{"arch": "transformer", "model": "CTC audio transcriber", "dataset": "read English sentences (LibriTTS-R)", "train_examples": 15625, "n_mels": 64, "hop_length": 160, "input": "log_mel", "spec_augment": false, "win_length": 512, "tokenizer": "char", "vocab_size": 32, "norm": "layernorm", "norm_position": "pre", "hidden_act": "swiglu", "head_dim": 64, "fused_qkv": true, "bias": "all", "qk_norm": true, "parallel_block": true, "moe": "top_k", "num_experts": 8, "moe_every": 1, "expert_mlp_ratio": 0.5, "experts_per_token": 2, "shared_expert": false, "subsampling": 2, "layers": 12, "width": 256, "positions": "sincos", "residual_init": "none", "optimizer": "adamw", "learning_rate": 0.0012, "beta1": 0.85, "beta2": 0.999, "eps": 1e-10, "max_grad_norm": 5.0, "gradient_noise": 0.3, "max_steps": 7200, "batch_size": 128, "epochs": 59.0, "lr_schedule": "step", "warmup_steps": 210, "weight_decay": 0.5}
Rows from block 5 of a small CTC audio transcriber, named by matrix and row number. Rows with one number within an expert belong to one neuron, the router's apart. Each number is 128 + 24 x the weight over its row's rms, rounded and kept within 0 to 255. All counts start at 0. Numbers have three digits each.
Before each expert's rows are labels from the 100 clips, of 14976, where the router gives the expert most weight on average: "loudest band" is the band of the loudest frequency at the time of the peak. Only what is clearly more common there than usual is listed. The data: read English sentences (LibriTTS-R).
# router: router (model.blocks.5.mlp.router.weight, 8x256), inputs 215-255
# gate: expert gate (model.blocks.5.mlp.gate, 8x128x256), inputs 215-255
# up: expert up (model.blocks.5.mlp.up, 8x128x256), inputs 215-255
# down: expert down (model.blocks.5.mlp.down, 8x256x128, transposed), outputs 215-255

# expert 6
loudest band: 4000 to 8000 Hz
router.6:092115136101102095131100102125075110126136130124157067119138128109133186075099100130147134097106082099150122213163174136082
gate.0:143130137123094128132136118152157116131106116112152120106143125148109085168182153140132099147167142127149096116155143152104
up.0:137167160119101130134147069133140090133123124106158174103135137138150132118101121134130103161136147170088116147138113112137
down.0:081169130142138098118113163154154107103174125115149118130139143101131101154170116134107152107142140126133138115174191158089
gate.1:105137160094106115101132153142130152118148145123131146139159093116149122152168087135153107134086174175091133160145145113169
up.1:144124132147115135063113112146121085128162109140109087096102139148104140145150127154140145145165134122069122097118107114178
down.1:109130160111166142141099103125130135109120172114137106173154111130100112130146122117129051124101137137099117176139147101138
gate.2:099111132105127088160142165151143130100141161140129114166114129136112142145172114114123103148134138213127184129151151132155
up.2:102102083089136095117145069178111144136099087135142128124117151120134142136122078147145164129097148128131117183168090130110
down.2:149175148122125127145112116157128109157197076123127142117120135136104132122135144149139142135115140161079119082138136165168
gate.3:137141154121128127112116112158131146140132095132117146117121184141118140143101113166127107123142096118071117137089095212143
up.3:111171101175153096137136150091130126139122107133167114167130113142107137081165100165091175113161130128128151124107156149087
down.3:116168119094131085130143118092144114123140193136142117163151111159103167125106133129146134175120149127130162127062107123171
gate.4:113114091159164136135120093138104172077148132156118112136127099161093089106142113174128116123139122115094122145158135142128
up.4:097088166136162183093160120136141162117117183130072190098147104122133140137097137088102102178101153187102155111101150138157
down.4:127070122146103099147150117136129142138052138140138105115126118190128107159117146151120121133100135136103152108174137129084
gate.5:168170115141081121151079132093125120143139098140108148142125133154099138146117145105109094130087109158128121091108104083117
up.5:114129146150112137115110139115109117123120120143144147152107134092119133132127138126118129078111118139088141122088134145127
down.5:168140139095170162117126180172155117120141156144145096133113113128087132099110149112120132126088127147141120145072169093138
gate.6:138158145097149119145092073138123114144094153144097161121126134127166141154155143103134141152111141143150075118168130151111
up.6:131130128154123163144115106140106136136098114095161118124183153103152089108142123137102109090142093106118161128084090130168
down.6:162112115152142127084139140145146104115141111093135123157085101135143149121157105132119106103129130148166105152112167116186
gate.7:156124128146141117104108075116074122139137085126122146123129125166127111119144124091134127117110145137136119118103116105103
up.7:166170109156079110115152144145192132098147136137164182136118154135123137129120153127154136097160113119089149098152124141150
down.7:171122118109145125130174172142089169137102116138128150110121145099138122178131165139139116131101143155118146113147130138118
gate.8:121144113143126098160175142120133127138115140153150144106114148120131087100099124140128146162152109154187141086129132121116
up.8:108140098132135113161144107144121145111134144187132144120115105172104097151177099137173161130079127088088135081144088140158
down.8:117118142129136133109097121163127150140126152135138125141114154116133135074112138133164097122100119148095112072123113165090
gate.9:062119119163148175120118143136142121174134097135117152122160121112139122160131127137108091113150119145115126093109158168122
up.9:088124102126137109162060114122187129131122136069149079108127137112146172106108189135074162108084123127117118120104146155112
down.9:123097128142147111141113117096143134182127148135129155115135111163141129124099175143133127145110093161137100136129122186164
gate.10:123170136188150119090154114178156128106122141135128099113138144129171124128130161111137171134156132150101117103146120098111
up.10:124132130161157126139140137120074099098166170107125163105146098161086113116113148098132107175125110146143129110120139086138
down.10:130122162110138132132095094128117127140086133114137141140154088073089100138111143099146111132118105128158162111126126118121
gate.11:134190157121152138139093105083135146134135116140100130111140121116125085153108117138125166143126141154134098121141143100103
up.11:067118186153197120111130160130170141161129118081133108135101164120128153134109093144140132115153122106134114107132153109144
down.11:136118104116122116134137088141120077113108109137169139111111099132136145111147106113150099100134118130124172124085135107097
gate.12:115118158122113153146132144139123155147126154133141136095148098095116141113105111138125149111114148118175126164114128174141
up.12:156150147103121121124187104127125102143152133153090107157137158083099197101123157119109132126126113123156140126095168152160
down.12:140091112122121109184148108119124138131141113133139124149153123180131125103144142134125055125136129137098146130098086128119
gate.13:139142173118147128109146162105147139109130112100196089167084117119156132106149119148108105152093099090156174138139164121158
up.13:166130079128157103133141085157110169123142107100106108151127178164126092189165109144141140106080094149140113145141127110104
down.13:117123108077130122170120174152133139119145112140117145064154141100147132146090156104088147069172121149120120128144129173099
gate.14:156110161145204094130135139111166123096150146190151146099097152125113133147137110150179127143113105124100136124111095142162
up.14:097129134123103144150149137169133115107103139113174141139156142105165112122099132124142148119142141129117131143124088103150
down.14:128111162128126112157157074121138118119112111118131144135130142123103113128114169121150152113127115131127119074070175126140
gate.15:112135116081153122143133130096140118105059129155125145125119116122177138149133138139171135137100121164111165105159150079080
up.15:121093100126123113109143132124176139106116152093140148114115141158109153151133110139131163181159156162090120117136112083149
down.15:107097143091116126119134139138144163146121158144155150142131089117143112144172136113131126158113124104091147149093134076145
gate.16:112137124123118096144147121123106131104131086119148144096112118094125131113142143152108084096111103099078121113098129111095
up.16:096128139138106090151159106081110091101115111128155165112108126153117139146098092107093116122143105138147147172125140148135
down.16:118115086120160124120120094173108129092120146132106130128108069137114107123151107144112124104132098132134094138139128148129
gate.17:156145135149134120154139187111155156103134127152126142161121135121113127125118085128133098170089119112117114116143152123106
up.17:089100107187134188159103127168079152141141145139153170136126152179118117109140160151101124128119179116150131118121112084108
down.17:136128146160118125182127121137147080106141108144119137089103110125086127145164132130163116132136105093148120160119124155139
gate.18:101127178138139133143101119113151133145145108104134095093129099165086126126095127160116138167129131114115118120105178125127
up.18:146120140130132163148135113164128095131156138121095100145166138079142136105142139130104102109145132159151124166101105127139
down.18:153139113124081152131127119115175145127134144144127101139183102103078106148094105127140122082131146120103114100148115124129
gate.19:117121138137150154121111117151126124104158109119154104095102108153152132125136103144128122104187161120109120137107108158110
up.19:100109130164113137111144158157130125100114122106142111138148132109126116121123081094145158120127137106127173136135092143108
down.19:116153125112143129104133133134149187115174156123119145105126144165129122124149110137144147133141154100161119118099149129124
gate.20:130151122098110113146159122161109100123129142119129150104164185168093130144137162130138113132135126112168109123098156166141
up.20:142124087092150150141107092119127097120138115115112126167194146139156105132116134123117148113159148165114117136120103138182
down.20:090119149119140113115078112144126125123087166150128148106151110143094130103129124125142142126128143124121147109117127114101
gate.21:132163130130124145127127165152141105154127105107127153090141114113097138105137116110101157136105134084130085185130131110148
up.21:202108130119100156115129137123145094142157103175144113113138134127152129190143090130136102081102134081147139125161120143166
down.21:130130126097106111141157117123138131124127131139115167121155162135117114135148116129147152076153163100091093126137098102149

# expert 2
loudest band: 1000 to 2000 Hz
router.2:148137119114120109164134083106126112171133117109120090161158130117106143127090109102197127145092144131126104112175122113096
gate.0:113125184119134138153116127121132157103143149106144133111119115137150131146140100093140128159100138101112157081111131122174
up.0:105117110100131111095129094130151154151115113125129166149121153118099153172131160148128151114148122137138085144157115150131
down.0:104126094125122114144145111073174098116133163104128147125097126109145143106155137133117137124124134137135119119119136103143
gate.1:078127089154082137129155125145124146126124147101130112120135149144128150142093131164112127174147091148149115144121184124139
up.1:101145145128117124131163116108145139103116164126137130145120120170145093118123138071136141138127074102145124130138161124127
down.1:089099129122139133148102120106137116148111163103143166099109146098144115162108104128114127122139107116111126160131104144148
gate.2:111128132135116176102154158126161137143104115111162112142146129146087103135124119099166121116107171138137128135102134140147
up.2:137152102123111136121126116140080128121098154153134155142108130084152116161115114126112112112096165163125161122132199127089
down.2:148161169130118128142133122132102154135120122114124133191092090184153115117118085079119116127125134110134111119087114147172
gate.3:120144127140081133123144138144148154157116101111137131158138113081160135177115129142116134107132135147109106158144105168135
up.3:126107171088145139125121143110116106137134141082113151154118187111121134154140099114164174106132145139089130122166141150124
down.3:102088120132127164153148115132143106173109135122114102136102174157131117120132171120112124111086139129146130162159105142090
gate.4:131121167177090145156151145096090127158115114131116102125130105098157151136128136147106095168135133102133120119162131128128
up.4:162166161080114167152170155091149119139076153115125177143141149167131132149139112115140146128118110126098118129130137158163
down.4:146139093150109134181161111125133144111156154128095094113135138126106152162104130188126135091147112135099158161119103071127
gate.5:109133072146126132099142126166131092147097083159144116136106124148140167168127160128120143161156156152166126105091156136151
up.5:119171195081122137094089146150105147126157103119141156131129081158109139122112101129098155088131107105123118126077142140146
down.5:110118133117111118124195131140125086152095175112144136126141109065123129116139148117100139109147131134107131112087129139098
gate.6:139099135094138170159128097087134108153129130140168107152115138118160135180110113110155099131095112092158114151129115154087
up.6:125097113169158173095093157160110141123100132120112143188138133138095134174093164135116168173150164145125059174123144120124
down.6:116147153091130136150181114131122106157097118129141088097095138107169131140127143117159121170113146086157168124132109141116
gate.7:152096123105135128106171080152141106120157144119125106174128118147120099141140132153152111102132131133130128174140065132105
up.7:125178131103102098100128103159157142080138107153111123168076114138163101110144138130173081124129110093085098150135087068111
down.7:088146126138194124117136141133117133088106103111126142109189151111122165103146150111104134164113124153185131152120085153128
gate.8:138204144172101146164065122154123158104147122129100156112152145108148146148129123101092141128121118153139118113143158131124
up.8:110143119122160120097133101102140155143125097084160119113098121114127115120125157150125152098156125134153162125148167124137
down.8:128154131170113163183134184121128093149138098151109081103088159153102154100175098132140126163114143106136133155136184178168
gate.9:125167177090111127160148149122099121125147120137073143144083090122066099126050152128132120136140110104087148136137139159142
up.9:114090139111126069135152089121089122100105163156162090147125102126159090097155100145138143128128120108148095129123106105085
down.9:084162097115140136151127101108177113111123163153160112110093175078154148093097122092142101136095096152117130114168090161160
gate.10:122183147111127134116123176141122126169144175162152148162127150101113095081136089098139142125120108185109111108134093121145
up.10:106138142141144133157171098142108143182128127164092141138107127114143116115131149131138146158108130089131129200135114123114
down.10:093135162118139134105191105125108112107131110144145143178128081103106098129148133158110105127117125132137101096073150153097
gate.11:103117158139097169095133153144131126081102144135083114161109088145104114134190145128120092131121122127135149145100108128166
up.11:125087094122125098161147140142119077126132137148160143144114093140156165118110148117179124150112151093143133099150070144116
down.11:139116143116137090146109104158142146175111124106111161096081128161132130168090101126137143137118128143178102122103158118136
gate.12:109122170105172138169134167102153125097113156129144177148144124170117106154149094120126142098133135143123124116130118133132
up.12:141088079089120109133096113133149152129133100133158096117135109121113163125096161097117129130150119139086103154127121158100
down.12:141178112127117138108138111111158115136100132125189134068124139136152148094155104123104165102140122134123160100130092164132
gate.13:118122147131094112126151136119116113127124130087136112116100122105111153128151143111150170153090134141120099162106147155122
up.13:111107130133154151148167096172144123153128117131110142144123094108124087123132135135156118138110122137132128117122131147137
down.13:101142174093133131122118098125109135129122104162127089106140133182131107124120090152150126090149100140110139191114106130096
gate.14:098110093071123115136204166101143139158121131100101097125129119110083126152128111147127148140104104128149129125122088096131
up.14:110164158121116116151161138098170075117104085119140160138126140102103118123130109121143126137109143130147100152167112114151
down.14:116128117072126105142143150156151097160141145157098125120146150089136110135090146094145112096103087129180108119138151152114
gate.15:128139172075154111079138107150129128105102168156113136152105137109122123165124143131157102061163123145111089072082117119146
up.15:149112145111113123194125165107127154113134118095139104159158102132154150124121099141134144108105099155100103126120142128133
down.15:152121159131123145136123083134157149095113088163092131128156129065143094116135133104116139114109129125133127129102106139163
gate.16:168092142131098109093127153123131155093102117115096132154116147147131111143123125142129112120126109093123121139088104154112
up.16:129119047136139127142113094128121116128132106139134121108095097070138082086096157135095113148140103145113160142156113111127
down.16:108165104182111161126163148151162130165123089163113113111128138152123132111163129128113133160109167135122141155149122127194
gate.17:148135159108152142122116115109155146159138105172099136168115125116063101095124117128133098148123181113136101094096116109101
up.17:171055086120081115137137139140122123157148114143090081150132132137078144105102126114124083118119123092117122128126128091100
down.17:161123113123135141153098131125148112146149140139132116108156124101131137146092085143152097144069143109114159126105159118157
gate.18:132133162132078122155128129094088148143132118125124110138159105123114184111129118173142128153123156189134083116137117134121
up.18:089107113130082136134172171097125136104110111119130112135153158107136151151110091058129105092156122164176164152137090152118
down.18:122110163154125118097122086140201121152170121115117125152129090107159119118069137134135137139116077149117077133130159140125
gate.19:098111131141096116135151133113130090145126109154097090133144121155144101063154139125087112149159116092156130099135118144130
up.19:169131136117116180107114142110159179120100138107160140123161116116100169184131118157125155143149144133133096142133099133116
down.19:106122140123074103118123136158115167158113146139148151106153143104125135171174143123109120127110140152144146127094161113150
gate.20:134101107076144114095131085132144155142148093156149079105095083125123121101140137118117059122075128099094148095088156130107
up.20:110145166166111116137127103178092078121103123134134120146094155125123100150100114135128124154155102115109113137126127176117
down.20:119103108172127134139116166110102113162139124117149122141189137146090171081152105155100160128160159145163128156153095113120
gate.21:144147125158101131097138131158096107125166128149150158175150155118155121137166121102123121128123149104138122113154136109103
up.21:127141136169163137129150111132122112164143092131187083122097153107118140126105082118129100098128148108141133146139130143146
down.21:116074143119109121144121147172170156160144126103117150138160135175120116110109111126143120134123153133158081131150158132130

# expert 5
loudest band: 4000 to 8000 Hz
router.5:099118138122106165136157117125165151170107107134085139126119141170114102143121177122086094110129128146115099127118134127102
gate.0:174130138136083157123122107106097130102109111117148109101122113179118154116193111092097135110116179122134152104173108100144
up.0:088132137129154185169132167114099167166149139138124127090145084158156121124161081167126116114113100134111129155106135186140
down.0:124141095140113106126153116084111128111116143133098111122152177149125131138133137130125117130138098133134110099156118143122
gate.1:113154126093137119155108141135158109118113162139119182184148100146113152074115118135155146145091102138160097107114131119145
up.1:152126129132131160082111098144134134108109143082159151114111142105153141096115115075086147148118078137127142135122120078076
down.1:133123107151133123153105118120136113111131116129123142150107118165095148107164145139117154147118142111221159104131151107147
gate.2:137114140105114118119101063116091141130115132149147150122133102138130123096139136121162151104145157136092106073121111101145
up.2:124088099128141164142092119158159117158104115130109135212132109146096197165150154155089174127095129166106109141150091140129
down.2:166143131071128130133102157142137119122154106153126093116152085154088121173119171125093146150155185151081161114144181109130
gate.3:102127141116108179116151120153088105166103123130124122125141133109112131098084140134149157151076147109152074121090105164119
up.3:078130170196122107076157165108107106106151110098146152129181165132096134099085118140141111152108134185112149098106125094122
down.3:094112119103139106133081077128128099132120122151134115172137101110119095113173091170098105102114141151132150119136145150126
gate.4:112163100121166117133083117172178187118147143107157102201102136151129114140136140120120140076134108135106158110069130139132
up.4:101075166144142101164186153080137065116101107134115135138154080135140115110141149144167126115138098124119081090171124131091
down.4:113145116128145152139142148123144143184120159102124151087171131137157132122118102131152117115130178079106134103107129202115
gate.5:129129124157110086131130130108108157117145128088142120135114096146128153068064129138151125124115123096069104113128126141132
up.5:140169105155102139136129148115123109141140131128136169097150123108136090143123122093166148153126112134115165132124037134068
down.5:118129129117131152109119152129170144127118126144107147129158124131119112127143131135133153134082146126138113100124158144139
gate.6:124114100158155143127093117124104125128150097124095126137105154128162111108085181155117129121157145112172128104162123129142
up.6:119146118098153076070115140087179144123106115131156139079109099136148115100163073138172142164149097113067084131116137106146
down.6:170154124155167117083174117100153121106148127109102115127131124167151128131108161127115149142151145143146105087075093104189
gate.7:085098126132138086191134135151173151135093102106127099133131125110100157107118146142134152154109111188152081121154122149141
up.7:175140123076124099093125143142117097099175159127104148101087158132123140118106114126124149114093109097131151178123157126122
down.7:171130154056161131135087124139174187099123123104127145138145124136158204125162136130097122112116133161136156133153179094133
gate.8:121124102121132114164099117147122136177132138162127148130134151129145103124101159206149160072105119123142157141096098124143
up.8:170133101123117139118115135142137108154098147082150131117114119134105135144109158178119144128170173131109141157136136151136
down.8:131147143127146109138108124143156135145174096191184160129128057100124156123113102133172160125118096155094116126157140142114
gate.9:119124125145119101159168142078123145109124119114146109089138150138146131183120102155129112145111132183106141189105154125113
up.9:077137104151147150129110169120107194136132121142108136105109129145134165157089108131149141159091168123191108127141100143158
down.9:145139133137134125107139093132145159142110107169096126115116102150165145135148123168088146112134130136149137148108123152184
gate.10:098155116128124162178134148118155132106136136088150120141162106080123106125105153121153127108148129135106117118111144156131
up.10:147131106106123128136166169186130130130156151082120173089144118142145116145108096134117175146111146154099146143089125124140
down.10:173115108141125110110110187154175115094117131105142140115140122110169078149122092084150103134108117099141107137168119135102
gate.11:212160103118108143117142082156118096135144107112134123147135113109122116154134155117131109128142127080100078078117115159079
up.11:097109145136119186111128125126095104115147137121137163107094154124140157173110109111137111101114170115170100087133103115138
down.11:133108127139080128144152128103127125139147113085117127130180190177118121059120095138137168108086125114094156177118110138122
gate.12:059143132138091119142134161114163115166173158100143158086125143182138114137141153135129098126133152127140090167188114121129
up.12:097079088109138096168118125111152132133135091092116118120113112156132129075158118171132127162095108103086103120158141119140
down.12:101128140101138130101105161129111141109120148132129137123118174116114103186175158111123135103133107156137121097109101141123
gate.13:130123134144164133131129159133133146126103117126097132128124126099124130146154139093110110136117100158166160106094136139182
up.13:151167137155093111131175121112124107106174104109124119136143168165156122097149114095174117115112119080141049095158128126100
down.13:118148131153132182117118093129143167133137132061120133084120132167148140124095095123125148120139161091114083105141086131102
gate.14:126078094138116144145100065144134123105120151156151088140124132101111136172127158138189153082124117111158113151155135170143
up.14:110145121096202163090083146080080139115167121131161153143151111112108133114120153127105126112104133123158101152137122151132
down.14:160117137141157089119088137108084178098166097114096194114107152178126180107131124116155142138117125132160107154126161104147
gate.15:151148125149131112136074135097129108163107124115164131107158158120127121131144148165111140079143136116154122105129157121163
up.15:138134161172142116142113160099108111134151106117118127169096139151122144121098151181113122149136153165119146105118151162134
down.15:146140158145180119121146143112166143156128136179111164083142144075131143092092061120130125142140131113153118126144122160109
gate.16:150121067149134171102123129123129177123157093107161120156173145133126142048117086158118109106147125141136119157089126123103
up.16:148161137130148112094113142133113104110124154161122129123123115164142129148105144088144160157129126124088099119138113111130
down.16:172152140152131155112098150131173165148113127134132118122096131133131153111091139108157130174095124102170107080121148147123
gate.17:109098135113068151091146143138168162143102145170159110114133122165159145099114144178116097110171111109153149119140105085139
up.17:163173160132123119123135150140084129123144089105107137119105174119141123069122141094096149084133109115145156147082146140139
down.17:161101139128142119150133135161160142130102151157104138099132132156133187086165122181124134128152070152176147181122117145121
gate.18:135158084141135132151151131126111139127104146150127115107131138134142125192137165128145129113108141141126140129075152127164
up.18:122111137132128134113111104123102093139133132112099156150090116105121181144124094114122112119171148159102136108147142181109
down.18:130188147157113137144130148120091127099102189095126127069146116100169149084142090105155134139150101128188133125133125188148
gate.19:112112124121074111129107100142073086102136112133151145152114138120137150096083138159100113084125117143177148130141156106115
up.19:137099141127119136157093088097159137130128101088131145110123130169145072153150121135137113132157127105140103111143134065142
down.19:144134141160099134160115126106109112122090098085110133131153133114107105135138116145124122144112175108135111136132138112101
gate.20:161137152115142131130112105117130113135113155121143150135109128156097132168114128165159098187172111172108049123126138157146
up.20:128137138106143144137085101103069132120172119153114091141106134109128122079109142112106114108156139089145158092093088102114
down.20:146124135120129088097126105116069106130127108122138160152079163145139104128156103080120115098109139105120076109111123135160
gate.21:160129105109117150134107147143127133121133102126127137191128154137120132105124140094112134094059097162164144152158118158096
up.21:162122114098139120127112131159145140126139141129179078134134093147162101149195093111144130155153069139091116143099103107114
down.21:132183112138168163101116133082169117088173118090119154129104121165147167087135155149101145166133168161174081079131141128177

# expert 7
loudest band: 250 to 500 Hz
router.7:145130098111151132144132142123146137122119145122167178111135112098159107146076117164122150121101154151153161108096113151164
gate.0:128163157133143110136086162108118125155145129147194142100085103149108117135143113093116171132127151147131079116155118167131
up.0:125089145179151088149109153089071162082122139146133147131137093140085151120162147122167148119122155105116102103135137098146
down.0:100121195155155133149123100155132150160136122166144126094153169102103111099086057143119088093143117114122091126104144117145
gate.1:143112109145107142137123097116124067144169138154146146132123143111104139165134139112094164120156134143124124127161145093118
up.1:121134120110071117109143079069133098102081122105138135125113112094111119145170121135157147128178137111165068087129127160145
down.1:114106137117088123135126147118148161128078129139107135162115170118107128111142151106097133153145113166103160142098183081133
gate.2:122112112121126115156106105134154111156116086108074118069151112146134144150142126115129134180122157118139112113178128101157
up.2:136110102146075141172153101152125102124137086100127086148134082181121119142110149167122116143142124142121142148109137121116
down.2:152107141137089107124131138146141132103108122133129118129151126086147173127123148120130105147112106105166187130128151130144
gate.3:177093101128117090151113148132128147071121118106098106153100123118134127103188168164142150134141116128132148176152170113104
up.3:136112131128123167116142110126131091115132126083095121163195121152140128149120112122075136126179122124137112169155118120099
down.3:095132196126109174151107105159140111108139118134116129143119115146132102116146128157119107140139139098102108079112142144087
gate.4:123162153104122127145127177105128186135148100137169132121139142156116098107144127086121123113126110103117083093143117126155
up.4:154147133106094103136084137120139157136121093148104124095102166203107145091113129150160120166124140116120151161107131140132
down.4:130146116134135180148158116096096133087129132126116150129116118128142117131112132137082151124161126123156154109130114102135
gate.5:132125127103155124133128131179094092154145137119126135147119100137110128144132120146089138127149149156157139130113097121142
up.5:163119098128183096080127115128131105128155104139099105130173123096115131125111119108143124162091141132120156120149149132086
down.5:125122177147139146130136159143088146130129149153076118141071150115143137120136112112122080122163157138141126154138119146122
gate.6:141163117111131115128160169155119142156112131103148139147124104122095139113130128129125152167132131157110126088096159086171
up.6:149124134148117105102157116144141098116130132080117135133158077182105086134147156126130137115159117106112089110108142158137
down.6:143161107077088144124144161104131140103140132104114129179097100105126126148147125117143075107108102164078137112077120114156
gate.7:142108118171104115182134135110165084092102097095086116109114088138104075148154137106087126154135140109091091105165140131107
up.7:147181154139127132103144146085112117110100106095129132084116086099133125136162129131119132146126158107126115164139140109128
down.7:116106096124124091130103184108144151093133136130175128105126147143130148100136119117135103113119136128100135187139157115124
gate.8:148057098178114119127134105146150099145154123101082138127157125140097156125146155117122113149132154088112115120115136119135
up.8:138115157107100114109095069101158097148133134125112120129154082148084149139081163186127106143095131143134124115143164123127
down.8:184133136121062092122080106140126083150115179104111132169093135119117122109136105139116092135101104133135136136119115129086
gate.9:176118137105149123155106129109102105150155097112083124154134058132142071152146152155143165159130157170133115103141144103098
up.9:121133154117149145111109149159096094157142140145120148132127156144127150148102095121112157158089131150114142157096176160103
down.9:143140132105141125144120093108143093132140140085153138129124132124122113163130157150115143129180115120150125098126100122151
gate.10:071105135149143171167133122142145124159098157098126085149137124107133152121156125125127104132122133105109112126175131120134
up.10:140119116138128120094167114120154114149113121100109118168145149139137111096187117136135099130102136167121077132143158104141
down.10:135101111134115153102124077105188096112135110114106118161104112122141132135128120163080141147110156176159119147187137143132
gate.11:115125114108088139137109107127165070116127157121122142118154133102096134109114118162150147135126094146107082092111120180126
up.11:114086145139136136134131148098078150111124127110115122163136150123140111135143146153134159122148095126128115157125096146124
down.11:171139119108138172108119120178149133103087155114143106169167120139166136159129145125137122081130144106101130122084159154128
gate.12:144107115119157136110104120141138146093126124108138167181132111115046151146140159122129136088110157118172103128125108090089
up.12:130100096137131106129154124149123062147113089156106121111154111158114162105105146154138098142130159106122139131151147125141
down.12:156136146133116120104097165092156132097115137197130114086092138105141142116120107094149118136112175146099163135136133141128
gate.13:125155125125120107150132147136134126114163124142162119161174129127133097163140153098141167126122131146147115135092112163119
up.13:149083087158095132116114167138138120106180114113151102162158125114156157104111051096148123123127109147161133183166092140148
down.13:166148159111133108125156118127070113083099177134102130148147106095159150118081147138068115102114104108160117087142155126150
gate.14:129115157111159072121116154049175086131115128118096146100186123119147149084138167130095133095155119109133100125108135124163
up.14:126102074115159126133141162153143144128134143096106114132135105114064097132126188147134109124085144085190128120152163167101
down.14:130081187114092103155077170119132147160147118157157150107115131138129082189135129121135137146167136114079143178103129124100
gate.15:120205152101145178087189185143075136131123120107111147180090120153143095130132128123104138131147073118134118097109098154136
up.15:159130124105079117074171123102135120166122138121134113125109138097075121159170162108121112085117106092139110120104128093129
down.15:141131119153158119134098147117119123142119137145098158109143137082120087158137151128123188168151112114158122112122144112142
gate.16:092149139118133162155132121127088119156106139137137140133122084129142093140155121133109145137137127170109161136073102105139
up.16:110126140148129138086167124129094069161106156141127118129111131133134115155132126100121101095133109124084151127146119177123
down.16:126152101114091072128141139113135139130122161104091113158106165177158143122162131154153099146120142130169115131144150115107
gate.17:137162145146121098107143140119135086081148159116080118113126136123106134110187157100105126119118111126136118161117121134112
up.17:117128133129122136155134115137167117129076182129098117096139106111148112116159093111107102147064147124123069107164142153102
down.17:155155102097138128149151139080122127139098141161147114082126111123113137144133153123134132103146156124132144140198128126116
gate.18:103140115131135185112116183155118163145158140123107150143115118148132154115098107140144140158115126123128134145126152184162
up.18:177145173099071110138137098114206114183102132115129100115111157126096124164115136130149093145075130167140082097157139140119
down.18:145159101142083138084140151147158118197142149139129178152121120130110091161135143127146147102116084134119138142115157163093
gate.19:131159130165094125100103148146092173096177143115124138164138088131137121117140124125082113098126139161115152148149164107138
up.19:116125132143121143137191123124189089140144148149129095099111130152104153106102142140084093138144149114139122137112152120122
down.19:138099120180123124097108142141099147145149088132168141070137146103144140133095153157121141193157111133150101129117166114167
gate.20:090161125118138112118126151137155153165171099124135097089087082161124142166137151076122112112137152126125112107115152102126
up.20:143162147129131155117158133140120139166142093104113116111118131201146139181129076060103095137135157138128135105153123173094
down.20:093117133101094109104142142160125114124125139125134122110125144094149113113144144130152094129147126160135099133154167150091
gate.21:162149122136113127131125118162162115136163145111105100114141162140168134102117108146125104123147161131099158133118125144153
up.21:117117122109126115156142105065114156097112158149110118117138129113116142149144114191140152150126160113151091107135158081117
down.21:081125140101088099118119132140120122132097164143108133122126174147149139159113137147098107128106075131179162147155143113102